{
  "crop_scale_min": 0.5,
  "norm": "layernorm",
  "mlp_ratio": 4,
  "head_dim": 64,
  "conv_stem": false,
  "positions": "rope",
  "pooling": "mean",
  "optimizer": "muon",
  "orthogonalizer": "newton_schulz_5",
  "max_grad_norm": 5.0,
  "max_steps": 13400,
  "epochs": 9.5,
  "warmup_steps": 670
}
Rows from block 10 of a small multi-label image tagger, named by matrix and row number. Rows with one number belong to one neuron. Each number is 500 + 50 x the weight over its row's rms, rounded and kept within 0 to 999. All counts start at 0. Numbers have three digits each. After the name is the row's rms in percent of the matrix's.
After each neuron's rows are labels from the 100 images, of 14976, where the neuron reaches its highest value: "colour at peak" is the nearest of a few named colours to the mean colour under the peak; "peak at" is the part of the image that holds the peak. Only what is clearly more common there than usual is listed. The data: photos of plants and fungi (iNaturalist). In brackets: how many of the 100.
# fc1: MLP up (model.blocks.10.mlp.fc1.weight, 768x192), inputs 64-127
# fc2: MLP down (model.blocks.10.mlp.fc2.weight, 192x768, transposed), outputs 64-127

fc1.16 130:423484450511522488551455537571618454484533428453519387538499563476458539578487517546580493550520545464515650488545527463488488465490451367518501496460553506503562432498538507503474470588481515
fc2.16 137:517587426540531433403527430458523480488440483551506426509512505490432483498568515491492522555525603577443487475509492432554546499471541549521510415431518501579442444515567497558460520524483423
colour at peak: pink (57)
peak at: centre (30)

fc1.247 045:549520497491471522461466420508467466462417530460491387491456619499466478504473478491521416516751500509539537481465508600458493405466505431535500518528561503519503484506496511614505493522500597
fc2.247 045:498510479484496455566514523495648495586495405507513432507503504472423571564481462463543545559500484474523527516460634524498481533506462476526504448350502564560506476488499462452566508499521484
colour at peak: grey (82)
peak at: bottom right (36)

fc1.519 107:479481539546560497495550537436471531563461443533473513529480507509455499558510421498485538456406427545514419507618462632530500517591564501518527492484492608549515505593576510495437442455461530
fc2.519 105:598556489482475483602467531500473535508477472494506487463653573497540563556476463523537499408557512503450483517507451474477505372569517525556455445526419479485505571419556472499594477472509594
colour at peak: orange (37)
peak at: centre (39)

fc1.759 083:472428440464499557468529512511581526480523428404462445480375505506539586501494495495671535487533559548488477493473476488442525482497478525496530511484466308527485490623478399495565464541582529
fc2.759 084:520469466468476445494477506491505557522430412437629501501526469469422576524488508556499531476571545585473434411447486577475496529505498423466492497532506475580633550509405458431521410463506477
colour at peak: cyan (58)
peak at: top right (37)

fc1.308 049:482519527514490534566538566498503486392567412544495481532521498549353472501575495511507521498513517457490518526464508556425498487517476501465497492511501532502514548610501526500500507482718542
fc2.308 052:517560596468479402506419496439488513417408557491479484492497575500534558506574481569471433504507399506519454575418423503549477508531455508499496438470471547395600557488475513501493508555518508
colour at peak: brown (69)
peak at: centre (25)

fc1.1 065:426505500447514424499549520584542483499471448478498495562456453494386554455507468542495431485689490525560504460550473617531407510434463480423511599485527589497450495524511530499415500476509530
fc2.1 060:624517539480546489500485502500608476472484498495507410501506369488427580528499369522501376503511504521522497666608498488509502519516545503476509516656494567488489460508501498520528468521448593
colour at peak: orange (47); red (29)
peak at: centre (32)

fc1.451 047:518507455451519507588502522441498595525424451379536364466489492499508535492392581482547402575574608555587466402497538476552506518515473589447518542488517412494493455494481489519531503500480638
fc2.451 048:553496492438398474534496475445494474542497471512513491503475446497465511522465515467480501492604456492558495508483500539520493453420451492505524459450488466586748435451393401460591558501495469
colour at peak: cyan (48); white (31)
peak at: top right (35)

fc1.503 120:441524513451499560461369506496481494517486533465556461523511466496518440517459438372516546481464532522568498502462497522447552515543453451536499509455584491456562524562461541530439509510538521
fc2.503 116:535430439507446484527456461488550494498552518499533474466509499501510516492495508537475452510473514490485654443498407450539512517541501396485555514499458415454562557465486473541511433417536492
colour at peak: grey (74)
peak at: top centre (27)

fc1.268 094:541530489446606483513501495533503503615520460444515408467492569506488525480431507536455527449457537486546476561540444500464546500482554486561492552502534446526446454433452500508519571502496436
fc2.268 091:545517532448546441561512616515459469505503543417451483462500499537526557479421394433613395504516491454456539447533443442495500524463512502528510432472415482433577588523592502464501444513472494
colour at peak: white (38); pink (29)
peak at: top right (33)

fc1.453 106:553444501498489498551465556489586556526580496489600354516333498465524501508481460502536527494520492520504517387397492579492494532451542612411555471499435414513534579557526479546572492478601500
fc2.453 110:517557551430507412557489519501515475594474431520563469516541466371470592515472493503493534458634462516498401478451445527544521480558520483482447500599497490580660529512413411467514432465522442
colour at peak: cyan (66)
peak at: top right (41); top left (41)

fc1.377 058:459488588408521460501516538526509521522564529485500476522567523405491471542471500476535512504535526497516472474484492621471511532486456509559415492552603499514499489468534444491495442564500508
fc2.377 056:492502500522443466479466556498528614533440364499506559423526494524487514499578573499507500477506482513492581515497600442632499419503519470519599542500481485511493435532477592520425538530489520
colour at peak: grey (79)
peak at: bottom right (39)

fc1.436 011:492497477494516502501507487536496497359509500465554519415051501501519507550502501492501529503502522501472510500391501507500363506500500497499498500442486486492320562497501502503506498500499497
fc2.436 013:501528503500500498406470472276512500510219488498500373521501463499499500502527475500469502500501500494500496536579502500500497603500501365494498474555603501483486478498436611503680502503497757
colour at peak: purple (54)
peak at: centre (27)

fc1.281 111:567587541484579466521560613415545468464527476474587512491498426704568560498484534502471505522509480469439635597550521481579513457467526380507499565496628467542519403557441478490480446615485566
fc2.281 111:441605501544526464452437529394470508522436547459489493608386483541506456557502545528580585507576523566489454500482435477438455514506549505566524499495474501511545558492658417527464517498468445
colour at peak: pink (51)
peak at: centre (35)

fc1.161 088:493489438520504663585518520529485447445505448582390508556437471450506491496499478490548474495555504485505570488486558558435529492496508542595447510517530537553451510561540614495515523485618456
fc2.161 096:510515499516476388510418479461506472444416526461461498632501577508503560476525454576450456500517446478496498541455497502480518537471484498390506500429486423452598548458480509507511490554538513
colour at peak: brown (83)
peak at: centre (28)

fc1.366 123:425494469497432499484382477511508477529553506467487551584501532456501518526425431501540436481412419547563511485471521569475417507500449624554390536476419525528533392472432534516539573519506564
fc2.366 109:470501514482547511511409489507530498532488456496488498564455496525430517455495539438447527471544486546518562444553549387528494466535519468550515428535494443403469519543455534469535541538533569
colour at peak: white (80)
peak at: top right (37)

fc1.194 077:466396564439511474493586483569590484489470571532497493479458638500552595697501447540470556554555553552566480487465452515500616493528478481529477569519503494471465497502551505516454523496513504
fc2.194 081:514445465491503475498572472517558447477408460479540492508523590600480512476496451497480464503417486478528579554487520511617462504542519580502383504498561516396531573535361486447498641434462624
colour at peak: orange (44)
peak at: centre (29)

fc1.730 178:533419460488475425505543531548389423506438533580440510571535495448601467522511536474492570473470466549563522401615437549502531524520528543468505570603592517344468509467537449403469504522538521
fc2.730 175:503483461286573500558464431478475588472490402489521529431501493539449501502495484635534519510487436489505501507520407574411524483491495501594512569483520434509482484564384494442443483466576503
colour at peak: yellow (39)
peak at: centre (34)

fc1.25 099:514431503532557568494491540525477578539566545461547526531502461478520464587461429521535495505374516554512521500531371542466511582505467467508368493515498526533435415548559527528527499513501519
fc2.25 095:508488508504494526501471511416511460559432477472618437460490505532498627390481540454516467497500532489455594488567477484456513463524430532501464499502491527546510510469460503385618458488618544
colour at peak: cyan (66)
peak at: top right (34); top left (32)

fc1.332 095:551459508544504585525551519471505537523497493506533445484445499558506632492507480499440551445502489416505400472556496502515618495544512560499474459487544500471468518490392513577555508459455509
fc2.332 089:490501519439413511481475461479468502501415480516542492418511509551492566533562556438500546501441508483543482465561481490588548471535503518504364474506486494417520425512463441487479505488644513
colour at peak: grey (78)
peak at: centre (30)

fc1.335 092:481487482485482468543400484447494439516544401439441540538498439467465445478554517472506503479583533500526435614491461463366488425503548489535525492573633501509497635529459494487468512463468499
fc2.335 086:469493525448590589528509505416572583623510474561375583507500567528442601499582536560493487452480475479379494481515496566551476578533512494519501575391479537417476507551519498509485500496504500
colour at peak: yellow (41); orange (29)
peak at: centre (29)

fc1.761 126:503541506539531544496462495551592405507564410488450544458439491435557469497376528503503461523557569502347486413495516471474485434492498500594561489484566505500514472355506456502501562533506505
fc2.761 123:520602558509485505578541537476403606459522583540503452372530500480527531481492480497576432596528484574580441531495510611476421419421524450398533473529464488536606450467522533392483416456543487
colour at peak: white (26)
peak at: top right (32)

fc1.722 132:524534585513487592471465406468500459512471487515571476495485562482497491502510501505508537508470579411555504525531436541493510669487506548436475573513511511545535552515511498540570535428461547
fc2.722 137:440485505511465484506576450486521450576386424407559506444531538483531502484482446548531463489605423504526546522525556430497535532388488476439442443560508551499510532521508499510511551495563517
colour at peak: cyan (65)
peak at: top right (36)

fc1.375 088:445561558483444486479466583465586471538548465523553495506527537599519496567441386387473467514437477456481449454553551467525540517470449481489396507452583504489472406548478561446455511391496543
fc2.375 101:536524488490490530516537486486520477506476519530492410512462525499541431484491503543432458506506589475482505499488536534492520532587414455313529442572495451494497452499501509621547508522563488
colour at peak: grey (77)
peak at: top centre (26)

fc1.686 081:539481490487585490446474494511511409453501413506479479530442615543535529499475400494475579534477550526599427508505474497471516477484432496498452397506418507573485496535445564592495486419451488
fc2.686 079:519427531541486524496432399445471503495570527340557502480505440507513493528497506517541493528500579484473522533457502454549630592489498490483439572419459537603503500438509474473482642528512487
colour at peak: purple (59)
peak at: centre (35)

fc1.767 146:449492493530486522514502505513549474506534552585427565526526435555450446488402412513422614534530536463481476516525552475432605533504441448523473464555530547447523532485489484548529495522523489
fc2.767 150:521411529548490467516475469456401461483482525518496388508495396522474502540435499555597479484557585592547415499492498473518528451405521532508533614473493517531505495618527609461532502453481495
colour at peak: grey (82)
peak at: top centre (25)

fc1.61 108:528387463505482618537494513569450526557503612405488508487503574506455559487407499519511470536515503500436545449493416486486489513497512492426479431501518475485469426531487461534542556486485486
fc2.61 104:533604483570461462650441513512514500521461535509615514440513497450522545545509570383526420463479434544493560389458534471542498398470522467445470447435488475484527519513558592460474484523620516
colour at peak: cyan (59)
peak at: top left (45); top right (40)

fc1.66 020:508476495492519503387503499498519499500509495495485469493489494505463559516506499534526495485500480508496499499467507436563500533506378480554464546463496516499532531497488483635448583513472422
fc2.66 021:484497497464467422499500479473510535500503436478449509493514507502500480506480562422461489492529524467550582525489521558459505522537541503407505547500461371513498516497492482341500521546523246
colour at peak: brown (70)
peak at: bottom centre (25)

fc1.630 108:527476531460496541483463592505520422513588565453511501437473484461540483572399518488496575490408639559471586471463487538418548542511467502468418527440564521540495521511496488512452515472531486
fc2.630 097:531449488563506484486466541452517539483459507553469489446488562476509499534473524390492515529371471474481484409544489529538510476474541468515446477481357517372597506442371538489525427403490597
colour at peak: grey (76)
peak at: top centre (26)

fc1.98 120:470547497451590549504521475457477522488524546474423477481534485475435475512505493530491455555502488551443400477505551511560402484497568450472496535485516500520401554487549513504585524522525478
fc2.98 103:490418485502495498471447464387598537542453497441458406498466516648463500468504490494524532497418509490513533526499408541595614589480491484482564492472510464326438545431453497469553542567507493
colour at peak: pink (56); white (27)
peak at: bottom left (32)

fc1.363 095:497489497541450474546466548492504466439456486494535545560435638509506513458563510473526518565691457449540529491567545484490518453416465480609498467496580535491459485445477493564433625710553497
fc2.363 088:497569511548541424412438533410530530523540500488542458536508470508490511513504533494447678588483455466497537519464556479530498482514568514465481505519552482522467462468549500465510501496504437
colour at peak: pink (33)
peak at: centre (26)