Weights of a small multi-label image tagger.
Model: 7.13M parameters, 32-pixel images, arch vit, patch size [4, 4], width 192.
Data: trained on photos of plants and fungi (iNaturalist), 90422 training examples, 9.5 epochs.
Rows from block 2 of a small multi-label image tagger, named by matrix and row number. Rows with one number belong to one neuron. Each number is 500 + 40 x the weight over its row's rms, rounded and kept within 0 to 999. All counts start at 0. Numbers have three digits each.
After each neuron's rows are labels from the 100 images, of 14976, where the neuron reaches its highest value: "top examples" is what is common among them. Only what is clearly more common there than usual is listed. The data: photos of plants and fungi (iNaturalist). In brackets: how many of the 100, against the usual share in percent.
# fc1: MLP up (model.blocks.2.mlp.fc1.weight, 768x192), inputs 128-191
# fc2: MLP down (model.blocks.2.mlp.fc2.weight, 192x768, transposed), outputs 128-191

fc1.65:539533523487482489510478474409521506452447462470470454495481490515522579399571514533463476500502529509444505570491498527474559505577505510476541529514478486527482524496588455492507596463459532
fc2.65:500510488540504439497472506531476501469544490485461558507547568504514438542481581505458551432466554471548519524555432495466516436498475552556432508547520533522537503561504509453513504488531492
top examples: class Liliopsida (27 vs 9.5); order Asparagales (25 vs 4.6)

fc1.106:530526502496545491472587531500544490523496447483455586483562523438492421498516497541499500469465519497499499507539534562482485491504508533578499462513501500489501473419591514533501551607533544
fc2.106:455531538507596508415503491433502519547428503508491546476536483514574529499512500442509461483501501520429452532521510455612555545481539332473494512553502546469492482507513514541534517496475516
top examples: order Asterales (42 vs 11); family: Asteraceae (42 vs 10.7)

fc1.702:528534510510559485475451462532522443526507489506548490484514495515490490498528553523506532511434491509504540551508540558457516503596468486502447466502523455500511455545508431508528455561493516
fc2.702:438529372514495462510476504472484456544440498485507586479520500553496505458563524511508488527505553479569460520547463453490538503504563440475489496499482501531475506545477511541567512470513499
top examples: order Asterales (32 vs 11); family: Asteraceae (31 vs 10.7)

fc1.608:486492494463528522530513532410472534496566490482520480509540537533547462531493506430472498509543507504489537458527448505477494503584514514425501510496441454477456520522571489515477445569476532
fc2.608:500512462471463471401503482524485522423493476489517422502496499503445555478512610463508491510513549477487574484518519525533488500505522421408476579535515448456521479532583562444588472551511550
top examples: order Ranunculales (33 vs 4.4)

fc1.403:543492444511519457392475538476524479461537573541526448458532480441546495447497495492462581526493536542471476480465469496457475486449446514467565536444496577459494458505531566464468459503500503
fc2.403:551533489446514526524505500528482476489535550489518507491388522551575476549498458495502493490425467499490539570497427541548505401508546511537463513451507482497573490548502468430516478488472515
top examples: order Asterales (27 vs 11); family: Asteraceae (27 vs 10.7)

fc1.122:486493500497478502500525499467500589500539501514451502510499487502485574467626503511488549536486463478489404502500487524500498504516556500530432520655454439493500484491500512511462536495500498
fc2.122:498510591495500469622502476457486496480500490479499517501500499508500501503377504522503408505498497501501526502500517491408502500427441502504484450494499503441486484468461499500573500602507539
top examples: order Asparagales (26 vs 4.6); family: Asparagaceae (26 vs 2.6); text has "yucca" (25 vs 1)

fc1.442:555500449424503484466457464431517458564519484511555580498503562490486494522507503414509500510450529516395467452512492507549477490520525556449511507491480493426478533515534413504509541586462466
fc2.442:508508465496522496501552485436585497483494447480476591444517455529514464485470506462534493487495580560466500472587541464539511491535509452405489514535503441472498533553515510496535476535514475
top examples: order Ranunculales (32 vs 4.4); family: Asteraceae (29 vs 10.7); order: Asterales (29 vs 11)

fc1.670:475575587457483538520501451486463558475529467479510508485502495498497557522451508521517507569498500466499506511491493484471504536492485480508461549592427481464446491449540486506544527502562464
fc2.670:522490556502492436496475488488470488517531467515494540547549529561495493543532501507552567498513418500522514533469468438556524443498490602548496422512396501498509476523498521561487513486561505
top examples: class Liliopsida (28 vs 9.5)

fc1.697:537498464487542502396455472509511537577505486498492564484550565482500552560509519473528521491474502532426454482501514514481457489527587541430538443475475491434502535504539420505541536574435456
fc2.697:531472514472503467453562492444588506513487453486433565475523429546467519522454478460556525419484557550500497463540532468507475435535439476466461504523544490447486514569500510545495523542534508
top examples: order Asterales (33 vs 11); family: Asteraceae (33 vs 10.7)

fc1.195:525536410499472479452497553488535524530495450480562502525502450435462464496488542451500564549466558489449533520494439485475472451562510525497564581420500457462478498467530502483480434523500492
fc2.195:555501451462599495511495480440526541499439481449504649501493503533522514504571580437513481483492537514474497546497592522579503481492537465503453505501494477536503504591523454444525513515457518
top examples: family: Asteraceae (33 vs 10.7); order: Asterales (33 vs 11); order Ranunculales (28 vs 4.4)

fc1.298:549465478433493499422491505467523537491589499492535460524502547508488453538486510404499494527492597457461515522492494488502472454536574523471503560493511437443494476518577498489506558589499533
fc2.298:575505498433505490512510421431503489528454501459496522485477467558500498482466555429507495501508569537445519482526501455580542515516545454462481510509542455503488475542532462501507500535474512
top examples: family: Asteraceae (33 vs 10.7); order: Asterales (33 vs 11); order Ranunculales (29 vs 4.4)

fc1.105:464525406486500488434493474524435522537524527521419540510434492515533501472590529560496436505481503472490462461497453522511531473492499577481509598485514521472491485469532524519502504503470496
fc2.105:467464542539461466508548433462593520512566513499444516520518542513468570530492557408498535500498493509512595528516474527492506495487503514515556530541422506533496474495518469598525629459482463
top examples: order Caryophyllales (26 vs 7.8)

fc1.392:505497500498490503492569513498509538440481500598509538500498488463429497501500512500500500512499476496516498510499505501499520593381445486500469531499485506498503497562492507503376502574500486
fc2.392:535501502497527499511486416432504517639506500465555543538516472723499564493514495494504440501466431499444505567499531500500502498475501497503500499517486500500500486516499500544620499516522500
top examples: kingdom Fungi (30 vs 3.2); phylum Basidiomycota (29 vs 1.9); class Agaricomycetes (29 vs 1.9)

fc1.87:499498521474529505447498493518496496482514562473455521497530510479499467498572533483502559547498533485555504494496518658546565534460467511501509516440498497516502516463441419454476488564493458
fc2.87:504517460430519485528474477501467507433520466605554525503573570501510480514484473522472492504463437530496550531438448405503497508493467464493458574550504487514502542548453498506530473472569554
top examples: order Fagales (26 vs 2.8)

fc1.398:629500500500499500491610487500522500502525485496500497455563500488500497520499509484498489491428491500503513500500500518500500507547397500518501460473534487574561500496499464431503500592500458
fc2.398:457502499470500473495435486556430522520470503495472551497521504526535502463500523571486491488500494507469505430485501507490500534458528463489487621473472536451466500521501500512497489529518508
top examples: order Fagales (25 vs 2.8)

fc1.395:584500554492466499505500477504493499488496499549500611448499500431559377682544502500491500500518503499496402482441500578526576500468500502504500461501500468558500498545440429454474497522501501
fc2.395:532483411504518499473501495496502500534496511505511502500473493502499672428502501427473503502421500500497565493594499474501464477506500504390538636528505410398500490508676498501496510519506501
top examples: order Ranunculales (25 vs 4.4)

fc1.313:481497495500468537589518494501474507433502501543504486413497497492463462479493509543569502499485478487493533506522492496498492500511499483510497506532496410516474497500508543494504499495544477
fc2.313:495509530483449461505479506452501492521503492502506548536530505548475499497470497530501514500501469488503502523483504477519485490503461535532500485572489500479513499515535504557501509521570465
top examples: kingdom Fungi (28 vs 3.2)

fc1.651:464500596503467540494470516467533552547526343495552486511500521574484492473487498486451537478522614528534552504482485515502516490497577538523457503471478469587563510523511508503462498583474447
fc2.651:481438515464475474491500491537529496508474509471488471476538518488553497509475509567486528517447481502501478486581474476436518491494452472494494368438508501429538476480500578491424519570496507
top examples: class Liliopsida (26 vs 9.5)

fc1.361:518518527468501476537508485544510571582496543498497517516510514495485489508481533482511536500481530506502500488529492518524523458465477500487542486496427544552439463371498475406508491453559508
fc2.361:548488482500502530501495496507503457539550563472507526539582534550530472530430552485497454516559437471468506517519562507547501461538545507496474473521508470553509541552399560553513492476500488
top examples: order Fagales (26 vs 2.8)

fc1.272:596562450457471505485500567466521501534505485511506560484500473483500490509526504500467575461479468517425501508539423515489499501541499515539466506454517502500455510476493504481458427561582500
fc2.272:501495510499600476473546540476532510508496497527491547485522528582512531468519519426501500499476514506525501556482646506525517487412493378516500497509511578513525529524495508489574534496500534
top examples: order Asterales (37 vs 11); family: Asteraceae (37 vs 10.7)

fc1.10:524495501486491533500501457496519511456485487536508645500519489423485480585504518494513557501514501508516503398499503502505563500479470484506419500507500501506485514504493479390392458516549475
fc2.10:578500486498601500501485472500502500553493508482501527500500462593500629456526503437489467514370500451500544523498526500501502500479498500471511500525511499479511499528500492521509510608512500
top examples: order Ranunculales (28 vs 4.4); family: Asteraceae (27 vs 10.7); order: Asterales (27 vs 11)

fc1.24:499501461463562415364484511481525427463622505519522503591498486495514492560501421430500577540520600522461461517502446500500456500496456469508501483415521492494504519462538514445486414627476500
fc2.24:500500459473498498478537501493539467383499500496446546493504492500500507504510502513488483502500582501501517507502509501541501480491490391461500505500522490500499495511505500499533504488498495
top examples: order Asterales (35 vs 11); order Ranunculales (27 vs 4.4)

fc1.485:555508447500496500515583521502505489503500500477501501500476380515431500508499514500491509501474500500500513501500477485506446497502480500498497493504521499500501449462501482508529531499535513
fc2.485:504517533509470501508353492494386485497520544525516493489504500500507508491500475485528421473526477498498521535493631492495590437530562489497553498493500513497502486500547568493490502539514492
top examples: kingdom Fungi (25 vs 3.2)

fc1.422:485477558500498536507504513474478507500524504495408517524499496482496499508500520474544524465499497498515498509399499504508486500504497513437495497494500360432507500494515502495500485497499385
fc2.422:481662508484500426502503486394500486499482476516543507535493493550496530494516489559501557540512439488508502498547478423469505497499483510539475497510384614593479485507524528612530510510498433
top examples: class Liliopsida (29 vs 9.5)

fc1.365:471525501490479498513530464388558560529524548474485502534535459504500485561512526473502539508471502526489497560499503509480508494500509498508485483504436508431502496458522445547566566540537402
fc2.365:473492496506483502480478505499482431466501433559501498543507541488552482491517508509520516517498471496504525460518492533557607604499490475600473475428446487530477494464479575516511523542511426
top examples: class Liliopsida (25 vs 9.5)

fc1.214:492499494441559475452486427515485514554439469478553503561454523546480572486542497534487509471449503492468493539491525499480529503448500597526521571523460497474496623489479511514519502470543428
fc2.214:480481437505489526639513493497493544447528532559482467412553479451492563553531474446481473529498473533473491466577549483403436533523504489520491397465553406534535477458585464473484476472521495
top examples: order Caryophyllales (42 vs 7.8); family: Cactaceae (41 vs 3.3); text has "cactus" (29 vs 2.1)

fc1.516:514510460553471525549538451496498514494509548518528514458513488486529476542439450550497466512578459439466425522481466538476540411527496463507481559459573497461505496506520495503460551422516512
fc2.516:489525520516517491465554482487519548524563451540474509587502494472513514470471474425422526459468560475490525519523567501431461515530500556424568518568585524471605495365477453474463479511484469
top examples: order Lamiales (26 vs 7.5)

fc1.275:508545571501527510462519476623500469454501476505487513566461485520523486458525495463520526492509410506473543479468586483477491512559510510529528474434499611464486514568490478477532480523556397
fc2.275:433470470514534489478505524412498580505519499557454441469507612491469512491506462485458451474465564539477499464544485459548521534486501458518499536580446438526516493485538514503505537505509519
top examples: order Caryophyllales (26 vs 7.8)

fc1.213:498502532465467466497517500572513498417569489502505474511529471484459500427460521549488520533507441504533500504546494517495509570498517432503477522603500437524484462516491537547479550515494494
fc2.213:538499537504485504596496451460498534518527461484498553500512506562496491510526500479531509495469462475496501541459487437530524456496450609527532505493445500518507504463555525535535489519498503
top examples: kingdom Fungi (26 vs 3.2)