python train.py --train_examples=90422 --translate=0.12 --lr=0.0018 --orthogonalizer="newton_schulz_5" --grad_clip=5.0 --l1_shrink=0.01 --weight_decay=0.1
Rows from block 8 of a small multi-label image tagger, named by matrix and row number. Rows with one number belong to one neuron. Each number is 500 + 50 x the weight over its row's rms, rounded and kept within 0 to 999. All counts start at 0. Numbers have three digits each. After the name is the row's rms in percent of the matrix's.
Before each neuron's rows are labels from the 100 images, of 14976, where the neuron reaches its highest value: "top examples" is what is common among them; "peak at" is the part of the image that holds the peak. Only what is clearly more common there than usual is listed. The data: photos of plants and fungi (iNaturalist).
# fc1: MLP up (model.blocks.8.mlp.fc1.weight, 768x192), inputs 0-63
# fc2: MLP down (model.blocks.8.mlp.fc2.weight, 192x768, transposed), outputs 0-63

top examples: text has "common"
peak at: top centre
fc1.19 082:485505470530528461446411476554497439369471454453563531437501447540405520349456495479492624507500468404539524508510519544510565481494575506467494438491549440522508420492452535484498534487506574
fc2.19 081:486523537517434424502555526515452502458572502534512487503526522429474461511566486597553429481588521493561488453548533482510483541502483471468508497523566482494514586440534533508341521531528576

top examples: class Liliopsida
peak at: top left
fc1.180 084:360499495610524516538484536503417433487499483415535522496426566499490510488528521483491507374576509500482400512503475351646473510425378519499497497482474541418542534500498525524485485610534512
fc2.180 080:531505529510505401496484456513516445459521491499504489484505499487530525554544361499545500596512503549612531399442453517504508418500537457497511474496344464517475538494514512512428572498448572

top examples: order Asterales; family: Asteraceae
peak at: centre
fc1.588 089:550473532504507492467521461510453508511512497525542543454562479558395530440505475478511521487453514495599462428480559470502475509470516509391466631584523489391621461540534474611479500539467462
fc2.588 095:486513516524421481434467531547495501498504536457481516569489470552454457527576550463509471507544468332508554472532506514479574520385447478517613506490490579511573471543505495501639487568527482

top examples: order Asterales; family: Asteraceae
peak at: centre
fc1.463 164:525488574536463438491459536473511511481521480435544541378484465586501433417525414510544486502586484454519541534502487520554590495591545579473508480494465469506499495420513490559488509425459549
fc2.463 175:430491550586517510470502516400536474352501510525495563501549440441475497585542584495487545487480454470476491423492571488524437403474550503511503538497546529597390569523510529543482535545537573

top examples: order Asparagales; family: Asparagaceae; text has "yucca"
peak at: top right
fc1.244 115:562545397516538490441587449404435445443429546517384487501523498521503579528486587514548507471504476492506479515504489480425431476519584497515392506513498514531442507482499522518505427469428503
fc2.244 124:432538528463532449519512459467542512377413550513485466579457407573488412528559548423533494565503566502588569514482435520568490476588534549447455589504477506472484434421469534498409557514541527

top examples: order Asparagales; family: Asparagaceae; text has "yucca"
peak at: centre
fc1.657 132:479444499464424509520424363523509385513516493448505448453524501490524518505503466521508528568409520500512449481584535490495593491450471589488467478537507525443402436437484524540488408539523503
fc2.657 130:507484448580608522421497520524480545491465556447427552534495478514503496440448556527537454537517596559652469485459532506508490508475508495586558579510491494522516479517449603518549549473460568

top examples: order Asterales; family: Asteraceae
peak at: centre
fc1.713 040:509523668492517529487477436590443499503521501476525500495610451560469432480499473450473448483492495441534463489501582487433509639508547508330485498497521515442593411512498442607520433542502500
fc2.713 040:521510539492513576501521468486513452512506466445494419517511477508458489500611479465483502500500542462568574471508556526496506513359389495474590495515445503465488451504487501576577510504493525

top examples: order Asparagales; family: Asparagaceae; text has "yucca"
peak at: top right; top left
fc1.598 077:521373544608586509499575538485434475422462544491501530497435569491510483543538558493498511478390582460441462510531500522491489516524488474455496374432567570455505463464472428532496496554448417
fc2.598 071:501510417500516498551421539483624462488500509481565512451548491546500531518533501423506497617548509591395502512469464556605487500547553500504553512479455491495467475526516504539497492521416524

top examples: order Asterales; family: Asteraceae
peak at: centre
fc1.490 113:563599581497450530552471572488438502509445448502498516513443417532496491522441513493464494516457508576448513440521553459573541497489535501462525455539410502521479490609645397618504530468599478
fc2.490 113:568456508501497554333502541507524405549448485494537437534435483493488502416502486373420524501559478425460517524502651587638540454518480525487530543499610545509423575490506512472561473518574501

top examples: order Asparagales; family: Asparagaceae; text has "yucca"
peak at: top right; top left
fc1.751 148:576516483517543361509502513483439488527343497418486457539488473441471546630552558429553503580395414516514393507363520460529475488602510534485477420394541574500480538499521473550370531602485531
fc2.751 155:450502506517607449455490466461487510470454511484476534504448427531502515429534481512496456522564552456561530562485524602480480406520553543493465508531473465480446498484493489504463496446549505

top examples: order Asterales; family: Asteraceae
peak at: centre
fc1.662 032:445569549565536534481467513500477468520495503499493502489572501524495561472509454384511478497500554502523483489426438456489498512489511500488497452508586494504541488463500565517470547489498493
fc2.662 036:419502499403514469523545501493385498636478496428501501460492496652414503495500500500498560501497569502497579519473516497499614500422501519490551473505504511411503428503453496499548493514500493

top examples: order Asterales; family: Asteraceae
peak at: centre
fc1.170 006:500508499500500503500499500500501500500500500500499488500501500500500498502499500501499499500500500500499500500640500500500500501500500500499499500502500479497500500500499500502499505498500500
fc2.170 008:495499500527499496494475499491500500500499134500500498500500500500500498500500500500501500500500500500453500500320500500500499497499500501480568500500500500500500499500501500445500500498500460

top examples: order Asparagales; family: Asparagaceae; text has "yucca"
peak at: bottom left
fc1.452 081:553488554431549345461588496478536530504449483338494474545455443459435580556530528476495508456469491494551505507486486496487511538629436516466470467469515465518500491392420542533515554531545526
fc2.452 088:387502470473456517530414500516356533434435413545548501427455574573497434515492483459501474578519596524432490469530507520515451582583518414557475514535456453565500473455487500487512497540535451

top examples: order Asterales; family: Asteraceae
peak at: centre
fc1.740 105:609551523464507438500499474572498512541648470365467508421463476481428514468438500459435457525504522536545492433562557477520565540567440577384508536439476484454411517525477492488436501512540461
fc2.740 106:490517449526497513419397495475502489477523397483487526442486469504568359475550584442468442467504535493487492545496516482516552461539595495497578484447463547418534458559446532476519524541565483